Rows from block 4 of a small CTC audio transcriber, named by matrix and row number. Rows with one number belong to one channel. Each number is 128 + 32 x the weight over its row's rms, rounded and kept within 0 to 255. All counts start at 0.
After each channel's rows are labels from the 100 clips, of 14848, where the channel reaches its highest value: "strongest on" is what is common among them; "loudest" is the band of the loudest frequency at the time of the peak. Only what is clearly more common there than usual is listed. The data: short read English sentences (LibriTTS-R).
# convs0: first width-7 conv (model.blocks.4.convs.0.weight, 160x160x7, each kernel summed), inputs 80-159
# convs1: second width-7 conv (model.blocks.4.convs.1.weight, 160x160x7, transposed, each kernel summed), outputs 80-159

convs0.79 [ 72  77 121 141 183 164 136 169 134 135 113 118 111 160 103 124  93 130 130 187 144 115 143  51 102 133  90 154 157  76 123 123 113  75  80 129 136 197 130 160 153 132  95 170  92  54 203  95 110  65  43 150 100  89  90  83  75 159 126 102 139 136 125 138 170  91 127 136 179 136 113 147 140 120 149 110 128 129 115 152]
convs1.79 [162 168 125  97 153 148 130 144 105  97 161 140 116  83 133 142 110 143 145 172 150 121  85  92 152  98  93  81  88 103  71 168 132  84 199 118 157 176 134  73  93 133 159 115 132 156 125  44  95  68 136 121 163 123  77 100 153 135 129 139 122 130 138  81 147 123  85 173 100 120 164 151 112 140 161 192  67  89 149 134]
strongest on: voice: male
loudest: 250 to 500 Hz

convs0.11 [118 118 103 126 138 163 129 137 123  91  51 154 118 190 156  89 131 122 137 106 139  10 129 123  88 145  91 132 140 103  98  99 124 118  85 117  65 201 122 163 136 123  94 127 124 116 111  63 170 135 154  33 129 130 129 142  76 118 110 160 157 117  90  97 100 150 119 109 115  84 150 123 164 146 113 137 133  78 158 132]
convs1.11 [103 155 135  90 133 102 109 100  91 165 112 162  60 140 116 150 113  66 114 147  96  59 122 131 166 131 127 146 156 181  80 197  74 192 133 179 112 100 141  82 120  80 136 217 138 164 175 167 133 146  99 179  78 117 132 119 160  88 161  90 114 174 179 140 117 151 166  79 159 135 119 160 127 127 100  97 112 110 127 174]
strongest on: the word "is"; the word "it"
loudest: 4000 to 8000 Hz

convs0.64 [120 102  95 154  68 109 105 145 110 116 110 107 118 158 113 114 184 163 144 102 153 171 128 133  72 114 148 140 112 149 119 116  96 150 138 136 109 102 116  98  62  83 103  71 123 132  89  87 115 168 120 101  74 111 122  56 136 115  98 166 143 150 130 151  74  86 120 118  86 217 144 102 134 119 103 175 131 110 123  23]
convs1.64 [211 155 148 191 121 137 178  74  95  84 145 142  68 142 185  94  90 161 103 131 110  77  97 163 140 132  74 159 146 136 113 121 149  81 136  78 134 158 123 171 178 150 144 116 115 126  88  45 152 155 129  88 186  72 125 117  84 138 139 192 122 117  91 130 159 121 100 184 133 159 119 122 160 113 116 178 140 168 156 122]
strongest on: voice: female
loudest: 250 to 500 Hz

convs0.28 [131 112  74 168 125 144 129 114 138 126 153 115 106 100 157 111 101 120 104  42  88 122 169 109 145 101  97  99 147  92 113  54 122 125 147 104 105  93 105 143 130 125 145 114 117 136  67  89  81 131 135  84  92 112  94 160  99  99 153 140 164  99 119  77 107 128 168 116 113 150 150  76  96  76 166 168 126 158  85 141]
convs1.28 [133 193 146 146 167 123 128 138 135 126 119  96 125  64 127 148 144 137 163  85  59 158 203 153  75 103 119 131 138 161 131 113 111 137  97 145 136 122  75 123 159 154 115 135 180 165  79 143 152 125  56 114  63 104 135 170 161 186 158 128 114 135  99 158 113 110 133 130 117  78 133 154  71 115 154 131 146 120 115 163]
strongest on: the word "to"
loudest: 250 to 500 Hz

convs0.60 [133 114 128  94 116 116 110 123 151 128  83 119 157 115 123 110 168 155 121  99 141 135 140 102 148 104 110 187  40 133 146 107 178  91 138 114  53  95 113 155  95 126 115  96 118 112 159 137 156 128 123 108 153  95  92  93 113 147  67 134 111 107 131  50  78  90  83 148 167 110 106  44 135 135 207 164 173  94 133 146]
convs1.60 [150  30 147 168 113 106  88 129  65 112  85  31 117 194 163 104 134  69 160 142 152 109  95 164 142 110 178 160 130 131  77  99 126 138 175 119 134 144 138 109 106  87 131 131 135 127 161 144 147 151 152 156 122 109 135 148 126 154 155  99  96 185 112 160  92 152 191 118 117 146  67 172  75 137 152 101 126  93  98 164]
strongest on: voice: female; the word "is"; the word "it"
loudest: 250 to 500 Hz

convs0.93 [143  84 167 164 108 162 100 132 106 193 118 135 151 147 112 164 129  91 145  51 101 149 122 177 129 160 104 134 217  53 128 130 143 175 124  97 134 139  96 115  72  73  95 102 140 183  56 122 131  93 171 110 103  82 138 171 117  92 151 111 135  76 117 135 143  59 147 116 145 118 175  65 140 103 100 103 110  99 123 123]
convs1.93 [177 143 133 112 138  76 116 168 119 128 142 104 152 123 121 133 155 125 102 162 121 171 119 122  84 127 143 102  87 121 134  61 134 125  62 154 119 156 134 117 173 107 139 159 109 141 140 112 129 148 177 149 110 151  88  59 157 171 184 157 118  86 148 184 123 142 110 151 102 154  78 112 162  89  86 134 108  71 106 148]
strongest on: the word "was"; the word "it"
loudest: 250 to 500 Hz

convs0.107 [193 155 116 102  82 137  47 142 126 157 164 129 135 153  95 150 125 121 197 136 120 105 120 120 160 166 138 177 143 122 131 111 152  84 111 126 155 146 105 171 127 137  45 109 171 135 111 157  97 156 160 152 160  82  92  63 118  84  84 132 130 121 135  67 127  70 162 124 133  89 142  99 157 125 156  97 130 117 143 166]
convs1.107 [155 160  92 134 132  90  65 120  80 136 123 125  48  93  67 129  88 168 110 150 163 162  98 129 117 171 143  58 144 129 143 157 171 154  80 145 158 135 151 151 124  51 140  95 137  99 165  78  72 110 185 147 100 108 190 132 173 120 169  70 182 122 172 100 167 215  91 143 130 125 142 140 150  94 133 113 189 165 169 157]
strongest on: the word "was"; the word "is"
loudest: 250 to 500 Hz

convs0.33 [146 148 111  93 211 136 158 174 105  79  99 118 146 143 109 140 147 146 100 126 108 143 112 102  91 102 130 137 122 101 133 202 115 194 118 157  69 170 123 161 120  42 179 144 106 150 150  60 121  83 115 130 170 130 109  72  84 102 131 161 122 134 121 113 129 106 117 148  98 159 129 161 192  78 153 141 118 138  75 113]
convs1.33 [136 157  98 120  88 150 170 124 132  86 145  84  88 158 106 108  56 128 125 124 115 145 166 148 142 153 113 146  96 127  64 158 117 114 113 123 151 165 114 145 140 147 117 122  94 152 103 128 105 154 144 123 155 123 144 137 133  97  93 127 137  97  85  94 104  81 156 164 125  90 178 161 119 174 140 106  86 173 145 161]
strongest on: voice: male
loudest: 4000 to 8000 Hz

convs0.109 [117 209 127 142 147  98 171 135 143 133 102 102 138 109 123 141  77  94 117  35 150 125 134 130 110  95 136  97 106 194 121 144 116 153  98 158 115 119 117 174 103 116  77 174 139 132 102 175 149 104 120 113 143 124 154 107 131 112 178 129   7 137 113 104 132 125 111 138 134 243 147 139 121 146 152 185 142 105  96 110]
convs1.109 [108 122 136  72 183 142 156 126 153 118 130 102 105 116 101 138 111 124  75   0 106 110 173 148  88  95  81 139 153 102 145 114 103  97 128  78  96 125 128 115 161 123 121 158 104 117  87 167 116 116 157 140 127 139 170 158 122 124 145 182   0 138 123 109 121 145 119 143 134 159 138 115  55 104 108 143 141 118  91 138]
strongest on: voice: female
loudest: 250 to 500 Hz

convs0.118 [127 131 145 139 131  94 122 125 133 137  96 139 151 139  70 129  72 111 133  92 109 136 179 109 108 124  56 124 175 116  94 114 151 114  65 123 138 129 124 146  95 123 107  71  72 140 109 118 151  89 157 100 146 115 119 133 162  82  98 147 104 147 130  64  68 131 138  74 118 109 134  78 110 102 124  88 153 141 143  44]
convs1.118 [164 107 166 116 175 135  89 101 131 107 147 119 152 109 118 113 169 131 133 188  63  79  95  78 106 147 117 171 106 196  85 108  51 106 110 190  78 141 141 174 140  89 180 196 130 106 149 159 138 181 190 164 108 128 106 135 149 116 151 136  79 132 152 197 128 113 128 149 142  89 106 160 116 105 120 131 124 117 139 142]
strongest on: the word "she"
loudest: 250 to 500 Hz

convs0.140 [161 104  77 109 114 104 116  85  49 130  81 114 144 138 128 187 111  36 182  83 132 122  82 148 161 126 142 140 170 151 107 177 142 176 132  15 165 123 118  78  98 113 102 180 123 100 117 110 148 142 140 153 114 123 131  93 159 174 147  84 148 123 129  94  92 164 118 163 102 126 143 135  99 153  78 104 172 128  82 162]
convs1.140 [117 159 144 131  71 128 109  84 132 120 194 108  96 150 144 124 100 144 165 158  99 127 124 129  62 120 138 133  93 104 106 141 148 104 142  85  56 125  63 130 129  68 100  86 132 152 150 121 180  86 141 130 156 150 138 108 103 108  62  90 155  95 173  98 131 104  84 191 155 117 126 123 139 110 142  49 111  94 107  90]
strongest on: the word "have"
loudest: 500 to 1000 Hz

convs0.36 [168 135 130 141 145 132  40 115 127  75 127 162 102 170 103 143 153 130 156 140 115  55  86 178 143 153  29  92 112  99 166 144 131 119 127 147  82 122  89 161 173 108 116 127 119 108  60 159 156 161 122 167 143 148 176 118 124  31  84 144 150 130  81 120 113 125  51 137 112 171 167  98  94 157 110 179 110 158 140 172]
convs1.36 [ 43 139 132 118  69 130  65 105 135 109 184 125 169  79 101 132 109 161 147 126 150  90 127 144 109 126  58 121 117 135 144 134 171  90 131 122 125 146  98  63 152 119 122 108 117 134 101 124  75 141 152  65 159 134 152 129 103  43 120  84 120 101 148 170  90 109  84  86 185  83  96  64 104 132 142  84  82 132 143  76]
strongest on: the word "you"
loudest: 250 to 500 Hz

convs0.86 [133 110 141 166 105 166 188 106 115 106 111 140 110  95 135  71 119 131  98  71 120 110 129 139  94 152 142 149  75 162 155 158 142 156 105 127 160  70 118  91  41 123  68 157 118 114 130 123 168 127 157 118 120  76  88  62 134 125 129 132  83 126 177 108 146  77 171 156 136 101  97 160 141 146  98 101 126 115 167  97]
convs1.86 [116 112 106 171 183  75 115  74  81 131 140 130 164 131 178 135 141  88 137 191  97  83  82 100  91 103 152 144 128 144 149  91  65 128 162 113  38 144  93 129 155 123 166 195 131 134 138 219 129  97 140 151 110  68  92 127 119 163 101 174 128 114 138 160 113 139 130 106 137 116 102 100 125 131  92 139 122 109 125 121]
strongest on: voice: female
loudest: 2000 to 4000 Hz

convs0.137 [110 107 118 150  70 126  95 135 111 102 142 123 140  84 153 153 128 133 186 148 128 117 126 232 150 144  97  86 127 133 155 158 154 168 132 109 113 119  69 107 148  84 152  48 118 122 113 140 100 131 190  82 113 127 154 119 115  83 134 107 156  84 136 155 133 118 138  86 111 108 142  84 134 152  87 108 127 149 163  96]
convs1.137 [159  83 173  87 113  80 121 181 124 127 125  80 112 157 149 153 132 157 114 155 131  88 147 140 128  62 164 151 162 150 152  72 103 144  74 181 166 119 134 181 166 172 142 149 148 127 167 142  68 141 186 181 115  91  95  89 188 148 146 138 111 123 112 132 144 125 106 145 129  30 105 159  73 134  96 181 143 123 145 188]
strongest on: the word "for"
loudest: 250 to 500 Hz

convs0.46 [143 131 155 119 159 139 146  90 119 135  96 110  95  76 153 129 124 191 128 100 123 159 120  78 127 120 131 146 119 105 153  95 108 148 134 141  55  82 118 143 138 116 143 124 133  81  75 149 142  97 119 101  94 126 130  70 132 109  76 101 105  53 113  92 163 128 172  94 141 147 117  81  89 117  94 130 148  73 155  98]
convs1.46 [172 113 107  85 125 120 120 112 134 111 142 142 120 117 174 148 135 117 130 116 117 170 187 145  65  90 170 105 126 148  92 117 197 129 155 145 146 114 148 176 154 134 174 180 139 205 160 154 137 120 203 121 183  92  85 148 161 160 106 135 110 130 117 101 103 102 124 159 115 172 108 119  87  80 145  81 105 105 161 148]
strongest on: the word "was"
loudest: 250 to 500 Hz

convs0.23 [104 135 114 133 147 121 147 132 145  69 115 115  95 156  65 124 150 115 118 134 168 120 164 123 185  93  64 117 147 103 126  66 137 127 122 138  97  77  87 124  98 172 100 114 122  80  83 160 147  99 149 154 163  92 110 141 141 120 124 147 154 121  93 157  98 104  55 122 169 154 149 115 126 113 110  88 153 108 117 118]
convs1.23 [125 118 147  73  86 120 125 119 157 135 129 183  98 140 114 122  91  94  96 149 122  92 130 129 144 128 100 165 131 169 107 149 148  89  71 168 120 124 179 161 126  28 138 148 104 139 123 104  83 127 148 141  92 135 133 158 139  99  87 150  98 133 156 180 130 116 102 110 168 118 114 185 114 120 147  26 112 155 133 183]
strongest on: the word "you"
loudest: 250 to 500 Hz

convs0.115 [ 91  92 122 117 107  74 120 127 158 101  93 159 148  85 164  82 142 134 142  86  86 112 149 144 113 119 136  78 131  85 111 156 101 134 124  91  26  99 117  97 130  86  94 161 120 109 103 123 128  94 139 124 138  85 134 102 117  72 110 134  74 123 121  88 142 101  62  96  99  95  97 116 166 107  83 107 177 131 124  81]
convs1.115 [120 165 140 168 163  89 153 129 122 145  71 159  93 156 149 171 119 153 118 139  99 106 113 139 114 121 114 151 122 124 125 219 125 139  56 117  95 128 130 156 132 153 141 125 132  79 142  48 147 195 107 107 123 116 101 164 150 138 131 131 148 185 115 166 153 128 104  62  96 125  53 171 107 136  94  97  72 110 101 133]
strongest on: the word "said"
loudest: 4000 to 8000 Hz

convs0.48 [ 79 119 130 175 100 130 133 128 168  95  97 108 138 166 185 100 149  77 146 110 105 199 143 138 110 123 135 153 120 126 122 188 110 128  77 101  71  69  88 170 124 104 136 136 163 151 176 156 145 175 124  96 159 129  91  78  85 156 162  86 155  59 141 124 141 100 135 141  99 125  72 128  54 147 144 157 125 103 111 114]
convs1.48 [151 133 121 108 110  99 117 147 151 121  93 143  96 106 127  48 132 152 160  86 122 116 142  71 104 135 149 118  78  70  99 109 119 126 124 170 147  58 117 152 176 165 125  68  99 123  99 193 117 131  97 121 123 145  66 156  67 112 130 118  98 127  91 135  82 118 154 162 148 186 140 119  89 153 138 213 122 105 148 124]
strongest on: voice: female
loudest: 250 to 500 Hz

convs0.136 [157 151 128 157 127  96 109 102 128 112  74 128 159  84 153 130  65 111  84  93 125 133 170  89 109 124 185 126  89  99 194 126 135 166 129 109 118 137 160 138  96 122 119 170  91  97 135 113 160 108 153 103 130  90  61 152 104 141 105 112 160 177  79 107 158 135 159 144 110 104  97 117 111 140  84  89  90 114 202  63]
convs1.136 [107 103 127  82 127  98 143 115 120 161  95 104 194 181 123  61 137 135 135 142 113 152 129 117  84 142  86 100 130 116 109 200 101 162 110 113  40 143  89 143 142 142 171 183 116 180 105 165 132 169 112  76 127 145 173 137 163 113 109  99 117 128 137 151 128 121 133 206 132  92 122 159 172 162 117  92  32  79 138 172]
strongest on: the word "not"
loudest: 500 to 1000 Hz