Weights of a small CTC audio transcriber: trained on short read English sentences (LibriTTS-R), 26041 training examples.
Rows from block 3 of a small CTC audio transcriber, named by matrix and row number. Rows with one number belong to one channel. Each number is 50 + 10 x the weight over its row's rms, rounded and kept within 0 to 99. All counts start at 0.
After each channel's rows are labels from the 100 clips, of 14848, where the channel reaches its highest value: "responds to" is what is common among them; "loudest band" is the band of the loudest frequency at the time of the peak. Only what is clearly more common there than usual is listed. The data: short read English sentences (LibriTTS-R).
# convs0: first width-7 conv, stride 2 (model.blocks.3.convs.0.weight, 160x128x7, each kernel summed), inputs 0-63
# convs1: second width-7 conv (model.blocks.3.convs.1.weight, 160x160x7, transposed, each kernel summed), outputs 0-79

convs0.14:62 27 48 59 48 28 39 53 47 51 63 30 64 47 54 53 58 38 40 51 36 59 52 42 45 44 55 48 48 59 50 57 59 57 59 47 31 57 43 57 52 36 44 55 51 35 41 31 50 57 28 52 49 71 37 61 57 51 56 14 45 41 46 45
convs1.14:62 52 61 34 45 64 46 55 34 53 48 50 65 45 50 47 52 63 47 35 54 50 46 55 50 47 52 30 55 58 39 42 47 54 39 64 46 44 42 32 55 48 49 47 54 58 45 43 52 52 70 35 42 63 53 64 46 21 59 51 55 35 57 43 69 52 47 40 46 34 35 53 44 50 54 46 36 44 67 54
responds to: the word "is"; the word "it"
loudest band: 250 to 500 Hz

convs0.13:60 37 35 56 57 41 43 34 30 51 40 34 59 51 52 44 49 69 50 52 53 65 55 42 44 38 31 45 51 44 63 40 78 53 53 58 47 48 47 72 50 57 64 55 51 58 47 64 45 55 59 62 49 61 62 63 46 49 33 26 71 42 56 59
convs1.13:63 57 58 63 62 56 57 43 54 53 55 61 62 54 50 62 37 53 44 47 44 71 37 45 59 69 42 63 56 54 47 44 43 68 69 46 78 64 55 71 42 39 57 60 54 43 60 40 53 53 49 56 69 41 43 32 46 34 53 52 53 30 70 51 36 62 55 47 36 39 50 44 53 54 49 60 66 54 55 58
responds to: voice: male; the word "the"
loudest band: 250 to 500 Hz

convs0.122:55 44 71 42 24 53 64 47 44 68 40 37 47 48 43 54 51 34 51 49 48 56 55 55 50 48 52 35 55 50 54 52 42 46 48 57 50 50 67 37 33 38 70 50 56 48 61 59 57 51 56 58 51 41 47 41 42 45 45 56 42 39 46 56
convs1.122:45 57 51 48 87 35 42 49 49 42 46 53 54 52 46 55 49 51 53 57 52 29 70 62 51 57 47 37 48 56 57 45 54 48 43 62 42 72 49 52 53 50 31 38 52 64 49 57 57 44 45 47 40 55 41 64 49 54 65 64 55 51 58 65 52 65 44 57 68 51 63 47 63 46 56 43 79 61 50 29
responds to: the word "he"
loudest band: 250 to 500 Hz

convs0.141:52 37 33 51 55 46 34 59 62 58 47 42 35 46 72 61 42 56 69 55 49 35 52 53 54 39 62 57 54 43 52 53 63 50 45 47 23 58 48 34 39 55 43 52 54 53 55 31 49 47 43 48 49 34 57 50 58 53 43 59 50 37 52 59
convs1.141:51 40 62 52 51 55 52 63 54 61 56 35 49 41 61 55 52 45 57 49 45 47 79 57 39 48 43 46 50 53 39 35 33 59 32 54 49 48 46 46 59 51 61 49 37 50 53 50 68 54 29 47 45 42 35 57 61 57 54 43 55 49 49 54 64 56 47 60 64 40 46 49 52 26 49 45 24 59 45 30
responds to: voice: male
loudest band: 250 to 500 Hz

convs0.156:41 58 63 43 43 59 67 54 54 49 48 51 57 54 42 43 40 25 48 55 58 41 38 51 52 47 36 46 45 54 37 51 46 56 35 63 54 59 59 43 47 47 51 48 58 25 45 27 54 51 48 56 45 58 58 59 42 45 47 49 39 50 53 48
convs1.156:45 32 53 49 43 50 43 44 42 44 51 45 30 56 37 44 57 50 46 47 57 39 40 35 53 57 38 49 45 44 41 58 39 59 35 12 54 57 54 42 44 34 47 44 55 49 40 63 65 41 54 55 43 36 63 59 49 36 44 51 59 54 55 53 63 56 53 63 45 66 64 63 45 64 53 48 63 50 42 55
responds to: voice: female
loudest band: 250 to 500 Hz

convs0.120:51 37 36 47 64 46 39 51 51 38 42 50 50 64 48 48 35 29 42 54 55 34 41 37 33 48 45 40 40 34 48 55 38 59 47 48 40 54 48 60 48 52 54 35 51 42 54 33 42 47 49 50 46 48 56 44 72 43 54 59 44 36 31 45
convs1.120:61 58 57 45 40 50 41 43 50 43 34 47 42 52 41 62 38 54 59 51 62 38 53 59 44 50 58 45 35 40 39 35 47 47 36 65 46 39 51 42 49 60 31 40 49 35 57 59 44 45 59 41 20 58 64 64 46 58 53 49 58 36 30 49 49 37 37 33 62 60 49 59 31 41 27 47 53 50 58 49
responds to: voice: female
loudest band: 250 to 500 Hz

convs0.10:48 36 58 50 49 46 64 65 47 46 55 48 62 57 50 40 39 23 38 58 26 64 54 65 53 42 53 42 55 40 55 52 36 43 54 59 62 59 51 58 49 35 47 51 73 38 55 28 44 45 48 45 58 39 31 43 65 55 46 49 47 43 46 33
convs1.10:60 54 54 46 57 51 46 63 59 54 63 36 53 28 39 39 51 52 43 48 51 46 47 50 42 46 46 38 49 56 50 62 37 57 38 53 55 64 58 52 46 54 50 46 55 55 42 63 53 40 65 49 55 48 58 42 50 31 47 28 45 48 51 41 47 62 49 44 65 22 59 52 43 51 53 59 19 37 49 44
responds to: the word "i"
loudest band: 4000 to 8000 Hz

convs0.99:48 53 51 42 54 60 39 45 43 44 76 45 60 45 56 55 47 59 44 61 37 60 47 43 51 52 57 00 28 53 41 54 47 38 53 34 39 61 50 46 39 48 57 48 46 51 63 54 37 47 56 51 47 47 43 42 49 31 55 52 38 50 57 49
convs1.99:44 53 46 52 49 36 59 39 62 69 56 43 58 52 49 61 40 52 42 43 40 59 37 45 67 48 76 45 42 56 56 43 52 44 61 34 56 55 59 75 52 33 64 47 41 49 50 41 33 52 57 48 54 46 39 21 52 55 39 56 59 60 43 56 44 70 53 48 44 42 49 45 69 55 67 56 48 61 57 45
responds to: the word "i"
loudest band: 4000 to 8000 Hz

convs0.159:53 31 45 46 38 47 49 58 51 42 62 51 58 23 52 50 31 62 46 57 47 57 28 42 40 57 65 51 54 42 36 56 51 52 52 61 54 35 44 62 39 50 51 63 28 21 45 39 56 61 36 51 58 45 47 41 67 58 45 59 48 59 42 46
convs1.159:50 60 56 57 45 56 48 69 56 52 48 48 44 44 56 39 45 54 51 50 41 64 43 49 30 37 51 54 47 47 28 50 35 49 29 63 58 53 53 36 37 42 45 58 46 59 54 54 69 40 52 53 41 47 37 38 65 51 44 42 59 22 40 75 56 39 43 50 32 43 42 50 52 52 49 64 69 62 51 52
responds to: the word "was"; the word "of"
loudest band: 4000 to 8000 Hz

convs0.37:52 31 35 56 33 36 51 50 36 60 48 45 54 51 38 54 43 40 39 58 33 42 37 57 34 50 39 61 38 32 49 36 42 43 49 43 44 64 47 47 52 54 37 55 32 63 48 43 41 49 48 47 64 51 43 24 61 40 62 41 40 41 43 49
convs1.37:46 27 62 38 50 49 59 76 61 46 62 59 38 50 50 38 49 37 41 37 36 47 41 42 64 51 63 38 53 53 48 57 41 57 39 52 66 51 46 59 49 60 39 65 45 52 45 48 22 57 56 67 46 37 51 30 60 31 36 52 51 39 43 50 64 53 51 66 53 62 56 40 41 51 42 62 43 73 50 64
responds to: voice: male
loudest band: 250 to 500 Hz

convs0.26:50 49 38 36 36 42 45 48 54 69 35 42 47 49 40 56 52 49 63 44 58 59 48 57 56 34 61 54 39 38 44 41 39 51 57 57 43 62 45 57 48 38 53 50 48 29 46 42 43 47 34 43 54 62 47 45 58 56 45 44 46 38 42 48
convs1.26:65 55 64 48 53 58 43 39 61 46 28 37 48 57 49 45 35 41 53 43 60 43 39 40 39 52 62 45 52 44 55 52 51 43 51 52 37 39 65 29 45 41 68 48 36 54 36 40 46 56 45 44 36 53 35 62 44 47 46 56 64 39 37 58 44 56 43 61 29 60 43 52 34 50 63 56 69 59 53 45
responds to: the word "you"
loudest band: 250 to 500 Hz

convs0.89:41 52 49 59 39 30 48 46 47 60 49 52 40 48 42 43 57 40 40 65 38 38 49 60 31 45 52 54 43 39 48 48 48 43 54 47 46 37 43 47 29 37 52 61 41 61 66 53 42 62 44 27 59 20 45 51 49 49 55 44 43 43 56 26
convs1.89:43 42 63 39 41 31 48 69 61 32 58 42 47 55 54 38 70 57 37 62 62 50 41 55 48 34 53 30 64 59 44 51 40 48 49 43 42 59 58 41 42 46 62 50 51 41 53 52 49 35 39 51 65 56 40 41 60 26 37 54 51 40 59 41 61 52 43 54 59 73 52 46 38 34 42 62 25 50 57 44
responds to: the word "you"
loudest band: 250 to 500 Hz

convs0.54:50 27 64 42 32 46 44 65 30 68 39 50 49 20 43 58 43 51 50 48 36 46 49 59 45 50 58 51 52 33 53 53 47 57 43 36 40 39 35 37 43 45 38 44 50 29 51 38 47 55 32 53 48 50 53 52 64 58 51 43 42 46 50 42
convs1.54:56 58 46 52 58 50 56 48 32 36 45 39 56 45 54 58 39 54 62 69 35 38 44 53 64 49 58 42 66 63 48 48 53 50 56 24 59 71 54 56 66 49 65 39 33 44 46 50 53 41 64 31 57 56 62 29 47 50 30 65 39 61 57 59 42 45 57 57 39 55 64 54 51 42 64 52 32 49 47 41
responds to: voice: male
loudest band: 250 to 500 Hz

convs0.30:51 65 42 21 43 50 54 39 43 43 50 54 39 37 56 48 29 34 61 54 69 45 47 43 44 48 51 24 39 62 45 47 43 44 45 43 28 65 50 46 43 53 58 44 56 63 53 23 48 41 51 44 53 31 40 39 40 39 57 58 31 44 48 56
convs1.30:43 68 47 29 63 42 39 48 58 61 47 67 54 48 46 37 35 43 46 50 56 57 46 53 46 53 49 38 38 48 56 38 47 54 43 64 45 53 44 59 41 49 48 53 38 47 50 38 43 46 66 28 25 52 32 58 47 33 47 40 58 66 39 37 53 39 46 39 56 41 48 37 43 60 37 47 45 48 65 38
responds to: voice: female
loudest band: 250 to 500 Hz

convs0.69:49 00 36 38 47 53 50 59 54 53 48 53 47 38 46 53 48 63 59 43 51 38 43 45 58 50 56 63 49 44 54 40 61 58 56 39 40 53 45 43 38 52 52 63 49 60 41 48 40 42 53 36 46 63 49 56 51 54 51 51 58 54 53 55
convs1.69:57 55 50 35 60 49 60 50 50 52 40 45 44 50 39 81 44 45 54 60 49 10 65 71 49 52 46 55 56 49 52 59 52 35 27 32 45 56 47 54 36 68 54 45 45 60 40 57 63 49 51 61 43 34 41 53 52 42 47 50 47 40 52 69 49 51 68 69 45 64 44 49 39 52 55 57 59 53 42 55
responds to: voice: male
loudest band: 250 to 500 Hz

convs0.131:48 59 31 34 43 53 42 54 44 35 60 49 34 48 59 46 26 52 48 51 42 49 42 41 42 48 51 57 55 42 54 56 43 46 50 51 46 52 55 34 41 51 55 48 38 61 56 65 60 36 59 56 71 53 53 46 48 43 51 35 56 60 42 63
convs1.131:49 59 48 62 43 47 47 52 47 46 41 44 44 50 43 48 43 31 59 55 57 53 53 42 52 68 69 42 66 48 47 62 38 46 52 42 28 60 41 51 43 39 49 49 62 41 58 65 37 45 31 47 58 60 52 63 44 60 29 47 69 39 33 50 30 63 40 65 64 46 57 41 49 66 49 78 64 67 41 47
responds to: the word "was"
loudest band: 250 to 500 Hz

convs0.56:54 36 68 39 33 37 47 54 64 46 39 28 63 58 45 24 51 49 47 54 47 48 65 52 55 49 44 52 41 45 52 45 49 54 53 71 55 45 47 44 46 30 31 41 52 63 44 49 49 62 50 86 53 46 61 65 71 56 53 45 33 54 50 43
convs1.56:75 48 37 51 50 57 46 44 46 50 49 42 34 41 46 59 41 50 47 74 35 49 49 40 55 60 48 60 50 47 58 51 45 54 72 60 47 76 70 45 34 34 58 26 46 38 49 63 54 53 41 31 51 45 55 51 42 46 50 57 43 35 71 46 46 46 59 42 28 55 50 57 55 63 58 53 56 50 50 38
responds to: voice: male; the word "you"
loudest band: 250 to 500 Hz

convs0.143:44 65 41 47 55 56 42 45 39 46 40 52 54 41 59 33 51 69 35 54 43 43 48 44 47 45 52 43 42 52 46 37 34 43 32 32 52 66 53 54 53 49 60 44 55 67 44 51 42 51 58 51 42 39 56 04 48 35 58 35 40 47 47 33
convs1.143:54 39 45 50 51 54 47 53 46 31 45 44 36 47 53 49 29 54 64 44 40 49 48 44 46 35 62 52 57 51 42 58 48 46 32 34 25 47 69 45 39 39 52 58 55 47 42 40 20 39 65 49 53 43 64 40 65 50 53 47 30 59 52 36 36 39 50 50 26 28 47 45 44 38 50 37 44 51 47 56
responds to: voice: male
loudest band: 250 to 500 Hz; 500 to 1000 Hz

convs0.8:51 46 49 55 32 42 58 46 32 35 42 44 37 47 39 42 38 57 45 56 63 60 44 48 52 46 44 57 40 48 57 42 57 72 51 59 43 43 47 41 44 41 45 51 43 40 42 63 48 58 45 44 53 35 51 56 49 38 25 37 50 50 55 58
convs1.8:48 42 42 53 67 61 55 58 44 37 33 54 60 37 46 40 56 38 53 52 49 46 58 60 60 49 47 34 53 44 41 47 45 32 51 57 50 52 51 57 39 53 58 42 56 41 50 58 88 49 51 40 42 33 55 55 42 58 39 59 49 28 49 49 32 68 51 65 39 53 57 47 45 54 44 51 48 53 37 50
responds to: voice: male; the word "to"
loudest band: 250 to 500 Hz

convs0.38:55 55 43 29 62 35 52 41 63 41 55 43 61 81 34 67 43 36 49 51 51 43 39 57 40 50 43 59 44 49 63 74 41 41 63 38 52 48 56 43 57 48 36 53 39 57 44 46 47 47 48 42 52 51 66 45 51 40 51 54 40 59 38 44
convs1.38:51 48 67 42 33 32 58 44 70 48 64 49 53 51 41 28 57 53 58 45 37 40 48 57 42 44 37 45 42 59 48 50 44 60 26 57 51 37 50 33 54 39 36 44 53 40 37 60 46 51 37 51 50 40 17 62 67 51 38 46 55 51 41 45 69 54 58 50 67 58 52 58 50 38 27 51 52 50 50 54
responds to: voice: female
loudest band: 500 to 1000 Hz; 250 to 500 Hz

convs0.126:47 51 36 52 54 67 47 45 28 46 45 51 44 41 49 48 31 43 52 58 40 38 50 55 44 46 60 32 53 46 56 55 36 41 59 43 49 78 55 57 45 43 60 52 42 42 51 86 57 35 43 31 66 46 45 19 32 60 61 43 40 41 47 56
convs1.126:54 25 38 53 44 53 51 45 42 25 54 40 60 59 36 45 45 38 55 34 45 56 31 42 36 46 51 39 47 48 35 49 40 49 61 41 17 56 48 53 43 14 50 37 54 34 49 57 48 32 41 40 46 55 48 45 28 49 60 51 59 56 50 59 39 56 44 38 45 35 61 44 40 43 50 47 42 55 46 47
responds to: voice: male
loudest band: 250 to 500 Hz; 500 to 1000 Hz